python train.py --n_mels=64 --hop_length=160 --win_length=400 --embed_dim=256 --encoder_kernel_size=5 --encoder_stem="single" --text_encoder_mlp_ratio=2 --text_encoder_head_dim=32 --text_encoder_bias="all" --text_encoder_num_experts=16 --text_encoder_positions="learned" --optimizer="soap" --one_sided=true --adamw_lr_other_params=0.0021 --epochs=29.1
Rows from block 9 of the audio encoder, named by matrix and row number. Rows with one number belong to one channel. Each number is 50 + 12 x the weight over its row's rms, rounded and kept within 0 to 99. All counts start at 0. After the name is the row's rms in percent of the matrix's.
# filt: filter width-5 conv, dilation 16 (encoder.blocks.9.filt.weight, 320x320x5), inputs 297-319, a 5 kernel for each
# gate: gate width-5 conv, dilation 16 (encoder.blocks.9.gate.weight, 320x320x5), inputs 297-319, a 5 kernel for each
filt.124 095:52 54 45 60 46 53 61 68 64 45 33 59 53 59 58 50 34 27 42 62 59 59 32 36 44 59 51 56 49 37 46 45 35 38 58 39 64 48 46 83 40 61 41 42 42 52 46 39 45 59 46 30 38 47 42 54 81 49 57 52 56 34 40 74 47 50 49 45 45 52 79 49 40 37 38 51 58 59 43 46 53 39 54 33 30 47 38 57 34 55 48 52 26 40 64 48 56 59 43 38 44 65 54 32 48 52 53 48 62 60 42 42 40 57 61
gate.124 090:36 58 57 54 53 53 27 46 46 59 56 27 44 49 29 68 48 50 46 77 56 43 60 46 64 64 60 61 52 58 59 64 60 50 39 39 33 51 62 46 36 55 46 41 65 30 69 57 38 52 46 62 51 42 41 29 55 52 40 59 43 44 51 50 44 58 37 30 37 46 56 48 61 36 30 57 52 38 29 21 67 63 47 44 32 39 34 41 36 38 38 55 48 52 37 73 36 57 60 68 45 41 51 54 32 37 53 57 62 51 44 45 25 52 43
filt.125 100:39 56 50 53 57 55 56 46 57 58 59 50 48 58 40 32 50 50 49 34 56 41 53 50 27 57 50 51 48 59 52 53 47 53 45 62 45 55 37 43 54 17 56 65 37 21 51 36 58 52 45 46 52 51 50 63 43 51 55 54 68 51 41 51 23 55 38 47 49 63 60 32 58 43 66 57 35 63 53 36 72 46 53 66 54 40 47 55 51 60 55 31 50 46 30 36 74 54 42 62 70 48 50 54 67 60 58 50 44 44 45 28 56 53 57
gate.125 094:20 69 33 40 60 51 59 21 73 42 73 64 61 47 64 34 44 49 53 55 44 57 53 48 58 55 30 53 61 37 55 40 51 35 60 51 54 52 23 53 61 43 43 66 39 45 21 74 54 22 66 51 62 62 52 57 33 60 41 56 61 39 79 54 43 51 57 61 51 46 59 40 44 46 56 66 55 47 36 76 63 54 51 29 46 46 53 35 51 42 51 48 50 31 44 44 40 62 43 50 68 60 56 52 56 37 47 33 34 46 52 56 50 61 64
filt.126 094:43 24 53 53 39 58 77 63 52 54 86 36 66 37 52 37 43 20 33 40 55 36 51 51 53 30 30 49 38 52 35 37 19 34 57 48 60 56 71 70 64 37 59 47 36 41 35 45 21 48 55 51 46 75 59 67 49 42 51 64 63 35 50 59 57 60 50 46 55 80 54 44 73 42 54 58 39 56 39 57 51 61 68 67 65 50 58 36 66 49 30 48 46 43 50 34 63 65 54 45 47 50 68 41 35 34 41 72 59 36 77 51 46 26 67
gate.126 106:25 80 58 35 43 68 34 43 50 35 64 45 51 39 51 48 53 50 57 61 42 50 50 67 46 47 45 55 52 57 25 60 55 44 59 54 61 53 38 50 74 44 34 54 49 29 53 51 67 66 35 69 47 56 56 81 50 39 32 54 79 44 46 36 59 76 64 50 43 31 34 53 55 38 61 57 48 69 57 61 27 53 58 45 52 57 36 46 50 34 52 48 64 55 49 46 54 46 37 48 72 44 42 37 39 32 73 41 62 38 70 46 37 39 53
filt.127 098:48 56 52 44 50 26 52 47 69 46 55 50 52 56 51 69 40 40 51 67 38 33 56 31 52 62 35 55 43 55 52 58 46 49 58 42 55 20 49 47 41 45 63 69 50 54 40 53 47 53 61 59 71 48 62 43 64 34 58 34 31 43 49 58 50 51 50 37 57 62 46 55 35 47 53 72 60 58 46 40 69 58 72 69 35 65 53 64 55 55 63 62 44 50 42 47 90 34 30 53 40 54 51 49 56 50 51 48 47 63 46 51 40 84 43
gate.127 098:57 20 45 39 58 42 66 54 55 62 40 53 71 55 58 52 26 47 38 50 57 42 60 58 59 48 35 54 51 52 52 30 41 45 56 36 73 46 64 39 47 46 66 51 39 62 43 51 47 55 42 58 35 36 52 30 53 42 74 67 57 40 63 64 43 38 70 46 52 51 32 57 31 61 67 32 64 45 48 42 32 57 43 47 63 55 55 60 46 50 70 54 52 43 34 54 49 33 77 40 49 54 53 63 37 48 50 46 68 67 31 64 49 53 56
filt.128 094:56 69 47 48 49 38 60 57 35 37 26 50 56 44 63 49 44 54 55 51 47 39 53 52 33 32 54 62 38 70 45 50 72 55 69 60 23 51 67 35 50 43 43 32 42 55 25 38 68 43 49 47 68 27 62 40 47 65 69 61 26 58 31 44 43 27 33 53 43 34 64 58 51 30 60 45 49 59 48 68 57 59 57 26 62 63 33 60 47 37 40 48 48 60 54 72 34 61 52 38 40 58 20 66 56 69 57 57 61 51 35 53 49 42 53
gate.128 100:46 60 46 54 40 43 51 52 52 29 65 60 05 55 59 77 49 33 70 57 48 60 43 44 66 19 61 46 56 54 43 68 56 38 57 73 43 45 64 52 56 59 53 58 51 60 46 34 50 57 26 64 65 48 61 37 47 40 56 57 37 66 49 38 56 57 55 62 60 64 37 55 47 33 50 47 40 73 42 45 45 38 37 36 28 56 47 37 58 55 49 66 32 64 48 65 54 51 57 52 25 76 61 49 36 56 44 43 69 67 45 63 23 42 48
filt.129 096:37 66 51 54 43 45 57 35 51 77 49 40 70 49 46 64 56 77 50 36 45 66 32 50 50 28 59 72 57 47 47 59 49 44 58 63 29 68 52 49 37 54 31 45 55 60 54 52 36 41 43 22 67 52 32 51 65 33 50 70 51 41 44 62 53 60 55 35 67 49 55 63 53 54 54 36 28 43 62 60 39 36 33 56 57 67 28 72 54 22 42 43 64 74 33 40 59 46 64 48 50 45 68 70 67 43 69 61 32 60 62 47 42 43 73
gate.129 096:78 49 56 39 43 49 53 53 35 27 53 44 38 63 45 49 76 62 44 49 60 56 41 52 52 45 41 42 58 74 76 41 44 61 45 65 46 42 44 43 69 50 47 49 64 58 66 54 43 55 55 59 32 48 65 59 23 42 40 32 56 43 42 65 53 33 37 29 65 36 37 34 46 64 47 54 43 37 57 54 48 54 63 51 68 39 46 56 56 57 61 48 59 69 75 46 47 56 50 39 50 51 47 63 39 56 58 35 61 37 61 40 33 73 47
filt.130 099:44 68 61 49 31 54 45 52 63 54 65 60 37 58 70 34 82 53 39 60 47 61 57 53 45 47 66 62 61 53 51 54 53 44 23 61 39 39 36 79 41 49 50 65 34 38 49 50 67 58 56 74 49 57 43 63 48 66 57 61 31 70 44 33 60 56 57 51 47 52 56 48 53 57 39 35 60 55 49 50 48 50 44 60 58 68 73 41 16 44 34 62 47 26 53 37 45 32 46 55 61 49 43 61 40 46 56 56 73 38 67 45 36 52 46
gate.130 095:64 48 43 73 42 48 63 51 36 51 31 44 53 47 29 59 54 48 52 53 55 47 64 45 27 51 33 69 53 45 64 46 50 63 58 64 53 51 65 58 39 30 63 47 56 61 51 32 53 51 30 55 43 36 62 45 48 55 49 55 46 28 53 64 60 29 47 58 68 63 65 45 41 56 60 46 28 46 49 52 29 53 69 43 51 41 45 46 50 76 69 40 30 62 62 54 62 40 39 40 43 55 54 56 57 63 51 48 36 48 34 47 57 58 65
filt.131 095:50 66 48 47 58 38 43 57 44 35 73 29 53 54 53 60 58 58 48 64 54 46 45 57 61 40 53 56 58 39 47 67 44 23 78 50 47 39 47 51 57 47 37 64 32 59 26 73 30 18 72 58 45 53 35 42 39 36 62 42 60 43 56 52 68 47 43 44 58 41 46 48 43 40 58 44 71 51 68 49 68 54 53 58 49 47 41 49 55 58 55 58 45 47 44 57 37 58 35 39 38 37 38 60 64 43 68 48 55 43 62 40 23 53 61
gate.131 095:34 39 56 33 45 60 54 39 41 53 54 72 57 59 44 35 63 54 33 61 26 71 47 37 52 42 60 43 54 55 42 54 30 54 45 54 36 49 36 63 50 56 63 54 58 27 77 54 39 39 57 63 49 39 71 66 59 64 52 46 68 52 58 76 41 63 61 60 48 44 36 45 43 72 50 65 43 68 68 35 31 60 50 53 64 66 61 30 44 60 42 33 59 59 40 60 79 62 31 47 80 44 55 56 43 26 54 69 34 81 53 41 70 72 51
filt.132 102:60 25 66 60 68 51 47 69 58 57 55 63 60 31 40 57 48 63 54 61 70 54 53 63 37 50 53 52 66 38 39 53 55 47 63 32 41 66 41 46 77 52 50 77 46 48 49 58 40 54 71 73 37 63 56 40 43 61 64 66 48 62 58 46 49 74 40 47 68 42 21 61 58 61 46 46 46 53 55 36 50 71 34 54 39 43 59 54 30 52 36 32 45 35 33 58 37 67 54 53 66 47 54 52 65 12 46 68 55 25 60 49 60 67 52
gate.132 102:54 27 53 50 62 73 66 59 35 39 51 58 51 48 46 45 38 54 55 55 31 42 68 58 77 49 46 52 58 50 46 21 63 46 67 38 52 60 45 41 65 51 60 49 42 33 27 58 58 45 47 51 49 46 46 59 50 43 48 38 59 54 65 42 46 47 50 66 59 56 36 22 55 48 70 44 41 53 39 42 54 44 43 20 53 50 80 55 64 44 39 46 48 63 48 19 42 32 47 43 57 38 38 56 27 27 35 42 51 61 58 50 60 67 50
filt.133 104:43 66 63 62 33 27 50 36 54 57 28 42 52 57 50 38 66 60 66 32 43 55 51 48 30 60 64 66 41 38 53 68 57 41 37 42 34 55 51 61 43 67 53 55 45 44 52 54 67 41 62 49 65 48 42 47 37 45 48 75 33 64 38 74 71 34 37 46 56 57 38 53 88 75 35 62 51 47 46 31 62 48 28 64 67 58 66 59 18 66 45 48 62 56 49 56 40 44 67 50 46 36 51 81 43 70 40 64 39 48 31 51 54 43 45
gate.133 108:48 42 62 51 29 46 44 57 48 39 36 78 43 48 43 49 45 77 34 39 50 45 78 42 00 36 81 36 45 54 35 66 51 62 44 77 42 60 32 63 50 44 51 47 28 44 50 53 45 55 62 56 60 37 61 61 37 37 60 47 55 67 31 52 64 54 37 40 51 53 48 43 50 38 48 61 62 39 61 50 57 61 44 52 75 48 35 62 49 77 33 48 59 37 60 59 48 62 54 49 63 48 33 59 39 65 38 49 61 36 38 40 49 52 58
filt.134 100:35 53 63 61 46 57 63 54 34 28 56 51 58 39 18 50 50 52 71 43 46 48 48 33 57 49 62 55 57 49 35 49 44 68 40 51 64 41 50 46 46 64 55 35 49 53 52 40 56 67 27 58 66 53 42 58 43 51 35 52 60 47 64 53 26 41 52 47 20 56 34 81 44 35 55 54 54 75 44 61 47 69 53 49 48 45 45 50 53 27 34 48 50 60 72 58 39 57 48 56 59 41 41 42 47 22 59 40 75 41 47 50 40 45 48
gate.134 096:40 57 46 57 31 78 52 46 60 40 48 57 32 40 49 46 57 41 49 67 51 61 54 36 51 60 33 62 60 58 38 37 49 39 58 61 65 72 36 48 49 41 47 52 54 47 61 44 56 52 60 32 42 56 31 36 57 57 40 54 46 41 41 46 70 21 60 58 62 46 43 46 78 53 49 44 38 48 32 37 30 52 41 56 20 62 29 51 54 67 26 55 53 57 48 50 47 70 35 44 62 31 52 54 42 58 44 56 51 46 46 63 60 59 52
filt.135 098:61 50 51 35 70 47 56 70 33 61 38 37 38 43 54 60 47 55 48 34 51 64 75 45 72 48 63 66 62 50 57 51 44 37 55 40 38 57 39 63 76 53 58 46 58 38 58 57 70 57 32 50 49 41 42 47 63 61 35 49 59 48 43 46 63 67 40 69 51 38 30 55 59 41 52 56 45 58 38 25 33 57 56 49 48 52 31 50 60 35 50 42 41 43 48 58 62 44 29 56 64 47 43 48 29 47 54 50 47 55 57 49 44 38 63
gate.135 101:42 43 48 48 52 44 57 50 54 02 39 45 46 47 44 40 48 63 57 64 65 51 40 48 29 72 50 45 70 65 73 29 55 60 37 29 51 41 57 54 74 39 42 39 44 64 55 47 52 71 45 19 49 55 43 67 39 49 53 51 60 52 39 46 53 47 29 66 77 34 58 51 52 61 46 60 40 34 25 67 51 31 57 31 64 42 38 59 54 48 38 50 47 41 74 49 50 43 41 57 41 53 50 55 37 65 44 47 71 62 31 31 53 43 70
filt.136 104:53 49 35 60 41 43 52 58 53 48 79 59 58 33 42 58 80 52 49 32 45 54 59 50 35 40 73 48 36 45 42 48 59 39 41 50 58 44 50 44 55 72 44 32 61 52 71 55 42 38 64 64 16 61 58 40 50 57 46 46 78 39 43 37 78 67 37 27 50 56 25 63 41 23 50 49 53 47 48 52 43 33 60 58 50 67 42 34 43 57 76 45 42 37 53 23 40 68 53 41 74 42 58 72 54 55 63 28 55 29 83 59 44 47 47
gate.136 105:35 34 50 50 50 51 63 66 54 58 66 62 41 66 59 44 56 55 48 31 60 21 40 57 31 53 37 28 62 54 44 41 45 49 56 46 43 35 49 49 59 40 52 46 43 70 15 48 43 60 56 48 63 53 62 57 73 59 62 49 58 52 36 51 44 57 43 62 64 65 59 64 37 42 47 58 48 37 56 62 58 61 50 46 51 67 51 50 57 48 37 46 34 50 32 30 68 69 33 43 69 49 28 53 52 31 34 64 59 60 60 33 30 56 51
filt.137 101:44 43 65 65 35 49 56 61 53 48 52 51 38 55 48 40 58 37 70 23 48 51 33 50 48 78 42 29 46 40 40 45 42 59 46 20 66 65 48 63 52 50 53 40 50 20 61 56 51 60 55 50 56 51 52 45 57 57 41 69 42 69 35 46 42 30 50 46 42 70 24 60 60 44 50 40 53 63 37 49 51 45 48 52 40 47 49 45 49 45 21 68 59 40 40 27 52 51 65 52 57 48 53 38 57 50 53 49 68 41 38 40 79 36 52
gate.137 107:47 38 49 59 49 49 41 28 50 58 28 48 39 66 52 77 69 53 43 63 34 32 55 45 64 39 46 75 35 58 64 49 43 63 41 52 34 50 51 52 59 50 49 48 51 62 60 54 75 48 60 29 55 50 60 41 67 36 50 70 49 37 49 52 62 51 52 51 51 52 55 62 57 43 50 41 38 59 51 49 39 30 55 56 36 64 44 32 48 61 48 52 65 49 41 51 63 43 53 56 52 60 38 49 54 44 44 45 55 45 65 52 51 46 44
filt.138 102:40 48 39 41 62 65 43 60 42 39 63 37 50 57 63 57 47 31 36 53 76 42 41 53 67 36 38 37 42 81 68 35 40 42 59 70 62 35 26 51 41 62 36 53 51 43 48 53 43 52 58 60 36 57 63 29 47 61 60 50 48 51 53 59 58 31 62 53 71 48 61 37 46 35 66 51 49 44 67 66 42 52 55 70 57 45 47 53 46 44 51 60 44 57 55 39 59 53 43 38 59 63 74 44 56 61 51 66 47 41 38 40 48 32 45
gate.138 105:63 57 58 71 44 50 70 53 42 53 66 63 73 30 63 30 74 74 55 35 47 55 53 62 45 35 45 43 51 58 57 50 57 56 37 65 46 35 39 53 28 48 50 59 32 45 57 74 57 45 60 66 55 74 29 74 31 32 49 39 54 52 25 30 50 53 47 48 56 53 33 66 37 49 50 69 31 26 51 38 73 57 24 56 44 40 45 37 49 53 67 66 40 35 35 52 68 67 54 35 52 52 53 68 63 48 36 44 47 42 54 56 46 47 56
filt.139 109:44 56 37 48 53 35 66 63 64 31 31 43 47 58 43 49 43 51 58 62 61 49 52 68 20 53 41 64 37 55 49 60 34 65 55 57 60 53 49 53 68 55 38 59 29 56 53 62 72 40 47 64 59 53 63 41 50 48 49 18 43 49 56 66 53 43 55 60 51 27 63 16 37 50 55 42 57 69 60 37 32 45 53 47 47 34 60 50 45 71 29 58 59 43 52 47 40 44 49 57 74 31 40 64 68 67 41 36 44 43 54 33 44 62 46
gate.139 106:40 44 52 53 48 75 45 45 40 65 29 66 27 66 57 51 30 68 61 66 44 23 67 65 60 39 39 46 66 63 39 56 49 54 46 46 51 56 46 62 58 51 47 59 31 52 33 51 46 56 51 50 48 61 65 54 69 67 53 38 54 39 43 56 68 34 52 56 64 50 37 44 42 49 59 66 64 31 60 50 44 50 42 47 44 62 50 59 37 62 45 45 55 57 50 33 53 44 42 22 50 59 50 65 54 23 60 64 31 42 62 55 36 44 35
filt.140 097:61 33 65 41 80 41 56 36 49 62 59 55 56 57 33 49 55 57 39 49 40 52 49 37 79 44 59 54 73 60 62 58 27 56 33 41 50 45 54 39 50 58 59 33 50 54 57 41 80 79 48 39 65 45 55 56 58 30 67 36 52 60 40 61 24 63 62 50 44 50 47 65 57 56 57 57 38 65 56 54 50 45 66 31 42 58 35 68 45 39 65 36 46 71 40 51 58 51 69 60 48 49 44 40 20 51 37 60 55 64 49 59 60 59 47
gate.140 091:57 60 52 70 43 27 59 27 57 40 46 21 36 49 54 36 66 63 48 61 60 47 52 32 45 58 42 66 70 53 60 55 52 41 65 37 49 40 60 72 50 40 56 64 12 51 53 57 69 45 48 63 34 45 58 37 34 35 46 49 31 41 47 51 52 40 34 51 31 31 58 58 76 83 38 48 37 59 51 47 47 56 29 62 46 39 76 57 42 43 51 62 50 60 67 33 37 52 53 59 50 44 63 74 43 67 73 49 38 57 38 31 52 57 22
filt.141 101:46 43 58 38 30 43 56 52 55 53 54 67 48 61 41 52 28 33 52 40 38 40 78 45 45 55 56 56 39 47 43 49 60 52 52 50 27 76 59 49 46 57 65 47 45 42 37 39 49 60 50 70 58 63 33 48 44 69 48 56 51 45 49 62 45 54 39 68 46 52 56 56 57 21 42 58 60 38 37 48 65 72 46 43 39 68 51 30 75 47 61 30 49 57 45 43 49 45 45 54 72 55 59 41 63 47 66 57 40 35 61 45 60 68 70
gate.141 098:42 52 54 40 63 41 55 67 35 53 64 41 61 52 15 57 39 66 65 49 46 56 52 49 25 64 67 66 52 23 58 42 41 37 49 59 51 65 41 35 65 74 50 24 40 31 44 46 52 42 58 60 36 37 45 46 66 54 58 54 60 59 69 58 23 44 60 40 59 38 37 76 59 33 78 63 59 27 41 38 57 71 32 46 56 52 30 60 62 38 58 47 53 68 47 50 56 55 50 51 46 56 46 47 49 55 52 57 54 53 45 62 46 36 39
filt.142 100:73 65 52 53 61 35 66 57 38 57 55 41 64 40 45 53 48 61 59 74 68 29 45 52 68 62 37 38 67 37 39 58 39 71 61 51 70 48 46 56 29 50 54 43 62 43 47 65 45 59 54 61 57 57 58 36 34 40 47 34 64 34 42 33 48 56 39 70 56 48 61 47 61 33 52 61 53 32 40 53 46 54 28 42 43 42 46 68 46 53 66 43 35 60 49 41 48 63 60 46 62 48 55 55 55 37 67 68 45 48 47 59 56 47 69
gate.142 100:33 78 32 41 52 50 41 42 56 70 45 64 33 40 37 44 61 35 52 45 49 41 32 58 49 53 22 42 55 63 48 45 68 44 57 67 48 32 24 40 52 43 59 65 62 52 55 40 51 34 48 65 43 51 54 55 25 58 50 60 54 39 66 48 38 60 57 55 76 48 74 49 41 54 50 41 52 47 45 41 36 38 59 42 19 44 62 41 33 32 43 59 40 53 30 55 51 56 47 40 54 44 53 74 63 34 49 57 35 68 58 67 32 44 41
filt.143 107:47 60 54 47 39 66 57 57 43 71 55 39 56 45 63 41 44 36 66 46 36 38 48 60 59 41 50 64 45 60 32 48 45 59 46 35 61 69 44 53 56 67 35 54 65 25 64 56 43 72 79 65 51 49 33 45 53 39 39 71 77 44 54 37 43 58 38 49 40 57 19 63 64 54 36 62 43 33 71 46 66 52 42 54 66 81 56 69 55 19 67 58 49 60 48 20 69 51 56 52 60 54 41 41 53 35 37 59 53 61 57 37 57 32 61
gate.143 105:25 52 47 24 71 63 52 62 47 42 53 64 67 50 65 50 30 58 49 65 50 36 36 37 59 24 57 40 52 46 22 31 49 41 67 62 74 56 52 46 52 36 55 60 58 53 32 48 31 64 55 56 34 66 43 64 57 48 60 46 48 49 74 53 59 52 42 49 65 52 60 58 48 52 54 49 54 53 73 70 55 75 52 53 44 49 37 46 71 45 42 48 51 43 61 49 58 55 47 56 62 60 40 43 53 35 53 44 42 45 59 52 39 63 56
filt.144 105:50 71 31 52 70 50 43 31 54 40 50 54 59 56 20 46 49 27 45 82 42 55 38 47 38 54 51 36 64 45 77 38 33 53 56 45 50 65 64 47 52 58 45 59 27 70 29 51 40 46 36 45 65 59 49 47 71 34 44 47 54 40 49 62 20 33 45 62 52 38 43 32 94 60 53 36 66 27 70 45 44 54 43 49 46 52 45 34 50 62 54 48 48 59 57 53 56 35 55 56 37 56 56 69 50 63 49 48 45 43 50 59 51 38 52
gate.144 093:53 52 50 55 37 52 39 52 60 55 50 67 43 61 45 49 71 50 48 28 45 60 56 52 29 42 81 28 56 26 52 30 47 56 15 73 46 63 56 68 38 52 43 59 44 43 55 56 48 37 62 57 40 68 37 42 31 56 58 74 38 58 46 75 62 51 67 60 42 63 64 31 55 69 24 41 47 63 41 35 49 50 32 33 45 51 48 46 53 37 65 70 45 37 44 34 36 67 49 70 36 41 53 57 53 58 68 59 43 48 54 45 44 61 47
filt.145 108:48 68 53 10 69 52 72 56 49 30 66 29 61 44 65 28 47 54 28 51 49 64 49 39 81 55 50 43 53 36 41 73 54 38 59 56 22 79 49 34 52 64 34 64 34 30 51 58 27 56 52 65 54 24 47 42 38 49 59 22 62 33 64 38 37 73 38 52 45 51 39 73 53 39 54 62 37 59 41 66 83 41 44 58 71 64 46 35 37 58 51 53 64 31 70 56 49 58 53 40 68 44 17 51 47 37 67 48 62 43 53 43 48 39 51
gate.145 087:46 39 36 40 50 67 70 63 56 47 56 42 45 54 60 53 46 46 45 29 44 45 50 27 66 45 60 28 48 30 50 36 26 28 51 39 43 65 59 65 44 41 38 53 53 44 42 37 42 40 36 49 41 65 42 66 47 87 56 59 41 58 45 43 61 76 51 71 69 55 48 47 37 55 38 45 76 37 49 73 30 58 70 54 50 63 47 30 52 43 48 22 40 35 44 52 49 58 41 55 39 57 45 45 42 51 31 33 60 50 61 52 49 44 57
filt.146 107:71 39 50 43 47 33 41 57 60 50 63 64 42 51 67 55 39 43 47 69 53 75 51 46 54 45 51 46 51 25 47 50 53 38 53 61 50 64 47 58 45 36 35 47 70 51 30 58 45 67 20 48 55 41 37 72 52 46 66 46 43 55 69 45 54 89 33 30 70 46 70 31 49 52 73 49 43 41 48 32 42 48 46 40 50 48 48 29 37 43 61 46 62 44 47 67 29 69 73 54 46 30 67 59 62 71 46 65 45 46 57 42 62 53 67
gate.146 103:25 37 40 46 50 52 79 57 38 81 74 71 49 63 68 31 38 64 38 42 44 46 37 56 62 48 43 51 46 45 45 28 45 38 50 72 73 60 58 56 77 57 68 69 53 47 57 67 70 34 45 62 63 50 60 79 57 44 68 74 66 49 40 72 56 70 53 49 68 58 54 50 68 48 36 48 64 41 46 39 68 71 39 55 38 25 65 59 31 68 42 45 28 27 33 40 51 58 56 38 73 59 41 66 44 40 45 59 49 23 63 58 45 62 52
filt.147 098:42 66 38 53 43 43 53 66 60 33 59 37 52 48 40 45 48 57 29 40 53 65 55 34 35 53 69 46 49 35 41 78 54 28 49 53 53 52 36 58 56 37 71 55 35 43 42 48 61 54 42 50 43 60 49 56 58 62 23 29 64 54 54 37 58 60 33 55 35 67 46 57 37 69 29 44 59 67 36 59 39 52 37 58 63 63 40 59 41 47 48 61 41 49 73 32 57 73 49 50 66 58 48 82 33 36 47 39 47 67 59 54 67 45 51
gate.147 097:62 37 54 57 44 47 53 46 58 48 47 63 50 60 43 51 33 42 69 44 37 33 57 67 41 41 61 46 63 60 46 59 26 56 56 49 53 56 63 33 68 71 70 36 56 50 49 41 48 48 76 66 30 38 38 45 61 49 46 39 51 61 47 59 30 74 57 67 45 30 64 42 41 75 58 52 37 70 34 46 55 70 15 50 55 33 36 56 46 36 51 39 34 56 36 71 41 47 51 45 65 59 62 61 43 38 63 34 48 42 55 51 64 71 44
filt.148 098:51 89 62 41 47 44 50 31 53 48 41 61 49 50 50 43 74 53 59 36 56 74 24 22 53 57 64 55 54 37 74 60 44 61 42 43 18 60 62 31 42 57 51 51 50 45 53 37 55 41 38 57 50 86 39 34 26 57 34 56 27 58 55 49 50 50 49 64 42 72 53 38 76 52 33 42 43 47 39 55 61 47 59 52 49 55 54 61 62 37 73 72 51 49 59 37 41 69 42 56 33 61 61 44 33 65 55 60 42 52 41 35 60 39 58
gate.148 105:59 46 57 53 42 50 47 46 60 40 50 48 41 56 74 41 60 54 54 54 52 29 44 56 21 47 63 37 83 48 35 60 49 33 69 58 47 30 15 76 57 51 48 45 57 51 39 45 54 52 55 40 40 58 39 56 57 46 36 56 46 64 36 69 49 41 64 51 40 75 48 41 39 42 45 63 35 48 38 37 62 33 56 54 40 46 50 54 39 54 45 60 54 42 60 56 47 42 42 54 48 42 68 52 50 55 46 59 53 35 48 41 60 50 65
filt.149 103:46 35 57 53 37 33 52 56 46 52 44 55 52 60 43 35 30 69 50 47 54 63 58 61 61 50 49 50 54 42 62 62 27 63 38 61 42 53 48 50 20 65 52 72 54 47 54 44 68 43 42 47 52 52 50 61 61 46 46 61 20 59 53 50 47 41 67 55 54 46 79 43 40 65 62 50 45 41 53 32 61 49 35 44 45 44 34 50 36 45 56 38 50 48 52 52 48 60 44 61 34 85 50 56 40 66 24 41 50 68 44 57 49 67 60
gate.149 099:34 44 37 61 51 62 54 66 46 52 66 46 55 37 43 32 63 44 63 71 33 64 29 50 24 70 41 31 41 44 48 38 37 48 29 60 49 70 47 45 40 60 39 50 64 36 55 51 64 76 52 57 32 45 61 66 37 57 55 34 54 59 52 27 57 66 46 42 72 37 42 62 47 69 51 61 42 34 43 23 56 40 32 37 47 47 57 77 29 62 51 46 45 53 45 59 32 63 68 47 67 53 49 58 35 50 21 51 54 42 58 55 70 56 57
filt.150 096:58 57 59 76 67 32 49 41 45 58 44 50 43 44 47 52 48 58 58 32 59 61 54 72 70 74 78 64 63 48 55 73 49 52 56 39 42 35 54 49 51 32 25 40 56 69 44 43 56 54 36 35 37 56 37 49 50 27 40 49 46 47 43 42 42 31 40 22 53 68 58 40 35 43 67 67 44 49 47 63 30 59 55 64 70 18 49 67 43 41 40 60 52 73 46 55 53 44 52 58 45 47 55 26 54 47 53 61 73 49 48 44 33 46 40
gate.150 104:43 50 43 51 56 50 52 43 47 31 82 45 52 60 57 50 41 50 54 63 57 51 52 51 43 27 50 51 54 39 41 55 41 48 70 74 53 73 61 53 42 28 46 62 63 29 64 47 52 53 45 55 41 50 58 47 47 41 52 30 60 50 49 54 41 77 30 58 45 59 43 36 47 58 61 65 32 65 62 42 43 50 49 62 32 41 50 56 44 55 54 36 60 52 68 74 50 64 45 59 56 31 59 45 59 40 57 64 58 66 47 16 66 57 46
filt.151 102:23 59 36 51 28 55 53 75 39 46 49 58 46 55 61 59 53 75 68 30 48 57 36 42 43 37 57 34 53 53 41 39 47 70 13 46 64 42 68 67 43 62 40 30 59 43 57 43 43 60 59 47 55 36 46 39 60 44 51 43 57 74 56 32 59 45 61 42 60 63 63 55 37 51 53 55 43 31 64 54 62 53 63 49 71 62 50 64 64 20 48 57 48 66 42 50 57 30 53 52 42 48 41 50 51 52 56 64 43 48 55 55 44 48 54
gate.151 098:46 42 47 28 61 67 56 53 69 41 56 39 43 51 40 44 58 45 62 40 46 48 39 57 46 53 40 46 32 45 27 38 40 50 39 38 49 64 49 59 57 46 44 39 30 58 46 47 63 46 72 24 63 57 49 48 60 46 36 44 52 72 27 78 40 28 54 48 75 56 34 49 44 59 53 61 37 47 18 84 52 48 44 46 61 47 46 54 70 32 41 54 63 34 62 34 74 56 46 38 35 57 38 37 55 32 46 38 49 41 44 41 54 70 28
filt.152 109:58 47 52 41 63 57 35 65 42 47 45 42 55 35 40 46 44 68 74 47 63 42 44 42 77 53 46 53 52 72 44 51 63 44 60 60 32 49 42 44 44 43 41 57 52 28 43 45 52 57 29 37 47 55 63 79 69 49 22 50 54 40 68 38 42 55 52 47 60 36 57 53 53 52 72 51 50 52 36 65 58 47 61 37 52 30 46 33 48 42 60 42 65 53 44 55 49 50 21 44 46 64 26 42 42 61 53 42 61 45 45 42 45 61 48
gate.152 109:43 52 48 45 52 56 71 42 44 54 60 25 62 44 54 42 65 63 49 50 66 23 49 42 46 45 21 41 55 61 55 47 32 56 43 38 62 58 45 40 76 42 50 38 47 43 60 60 82 40 44 46 41 41 81 60 30 52 57 45 49 42 50 55 45 47 36 23 54 54 38 64 45 70 30 55 28 43 52 45 46 40 43 61 62 59 68 58 28 73 47 54 62 53 56 32 68 63 53 36 56 45 30 35 46 34 46 50 58 46 62 73 40 58 57
filt.153 104:38 69 41 49 51 56 54 41 55 24 41 49 44 54 29 59 50 57 43 59 61 71 46 62 56 74 69 44 61 34 50 65 55 24 73 30 44 53 34 61 62 74 50 37 45 53 51 41 48 34 61 60 57 54 34 37 54 66 42 54 57 46 52 41 43 58 60 35 34 69 31 66 36 72 60 44 74 46 38 51 44 55 47 42 44 45 37 37 27 50 41 36 45 42 58 46 40 73 39 81 62 60 53 40 66 47 50 36 52 63 47 50 37 40 47
gate.153 101:55 58 43 51 40 27 46 59 55 86 53 47 31 50 38 66 32 34 45 59 36 54 37 56 66 30 43 73 47 43 63 73 22 38 37 60 45 67 39 48 44 50 39 61 44 59 58 77 41 45 59 52 46 44 46 43 59 60 33 52 35 38 53 66 47 38 51 58 72 22 62 58 49 28 51 45 64 41 58 61 51 89 55 49 46 56 41 47 46 40 65 57 39 40 43 65 42 66 42 40 48 50 51 25 58 49 46 55 39 45 70 49 35 47 48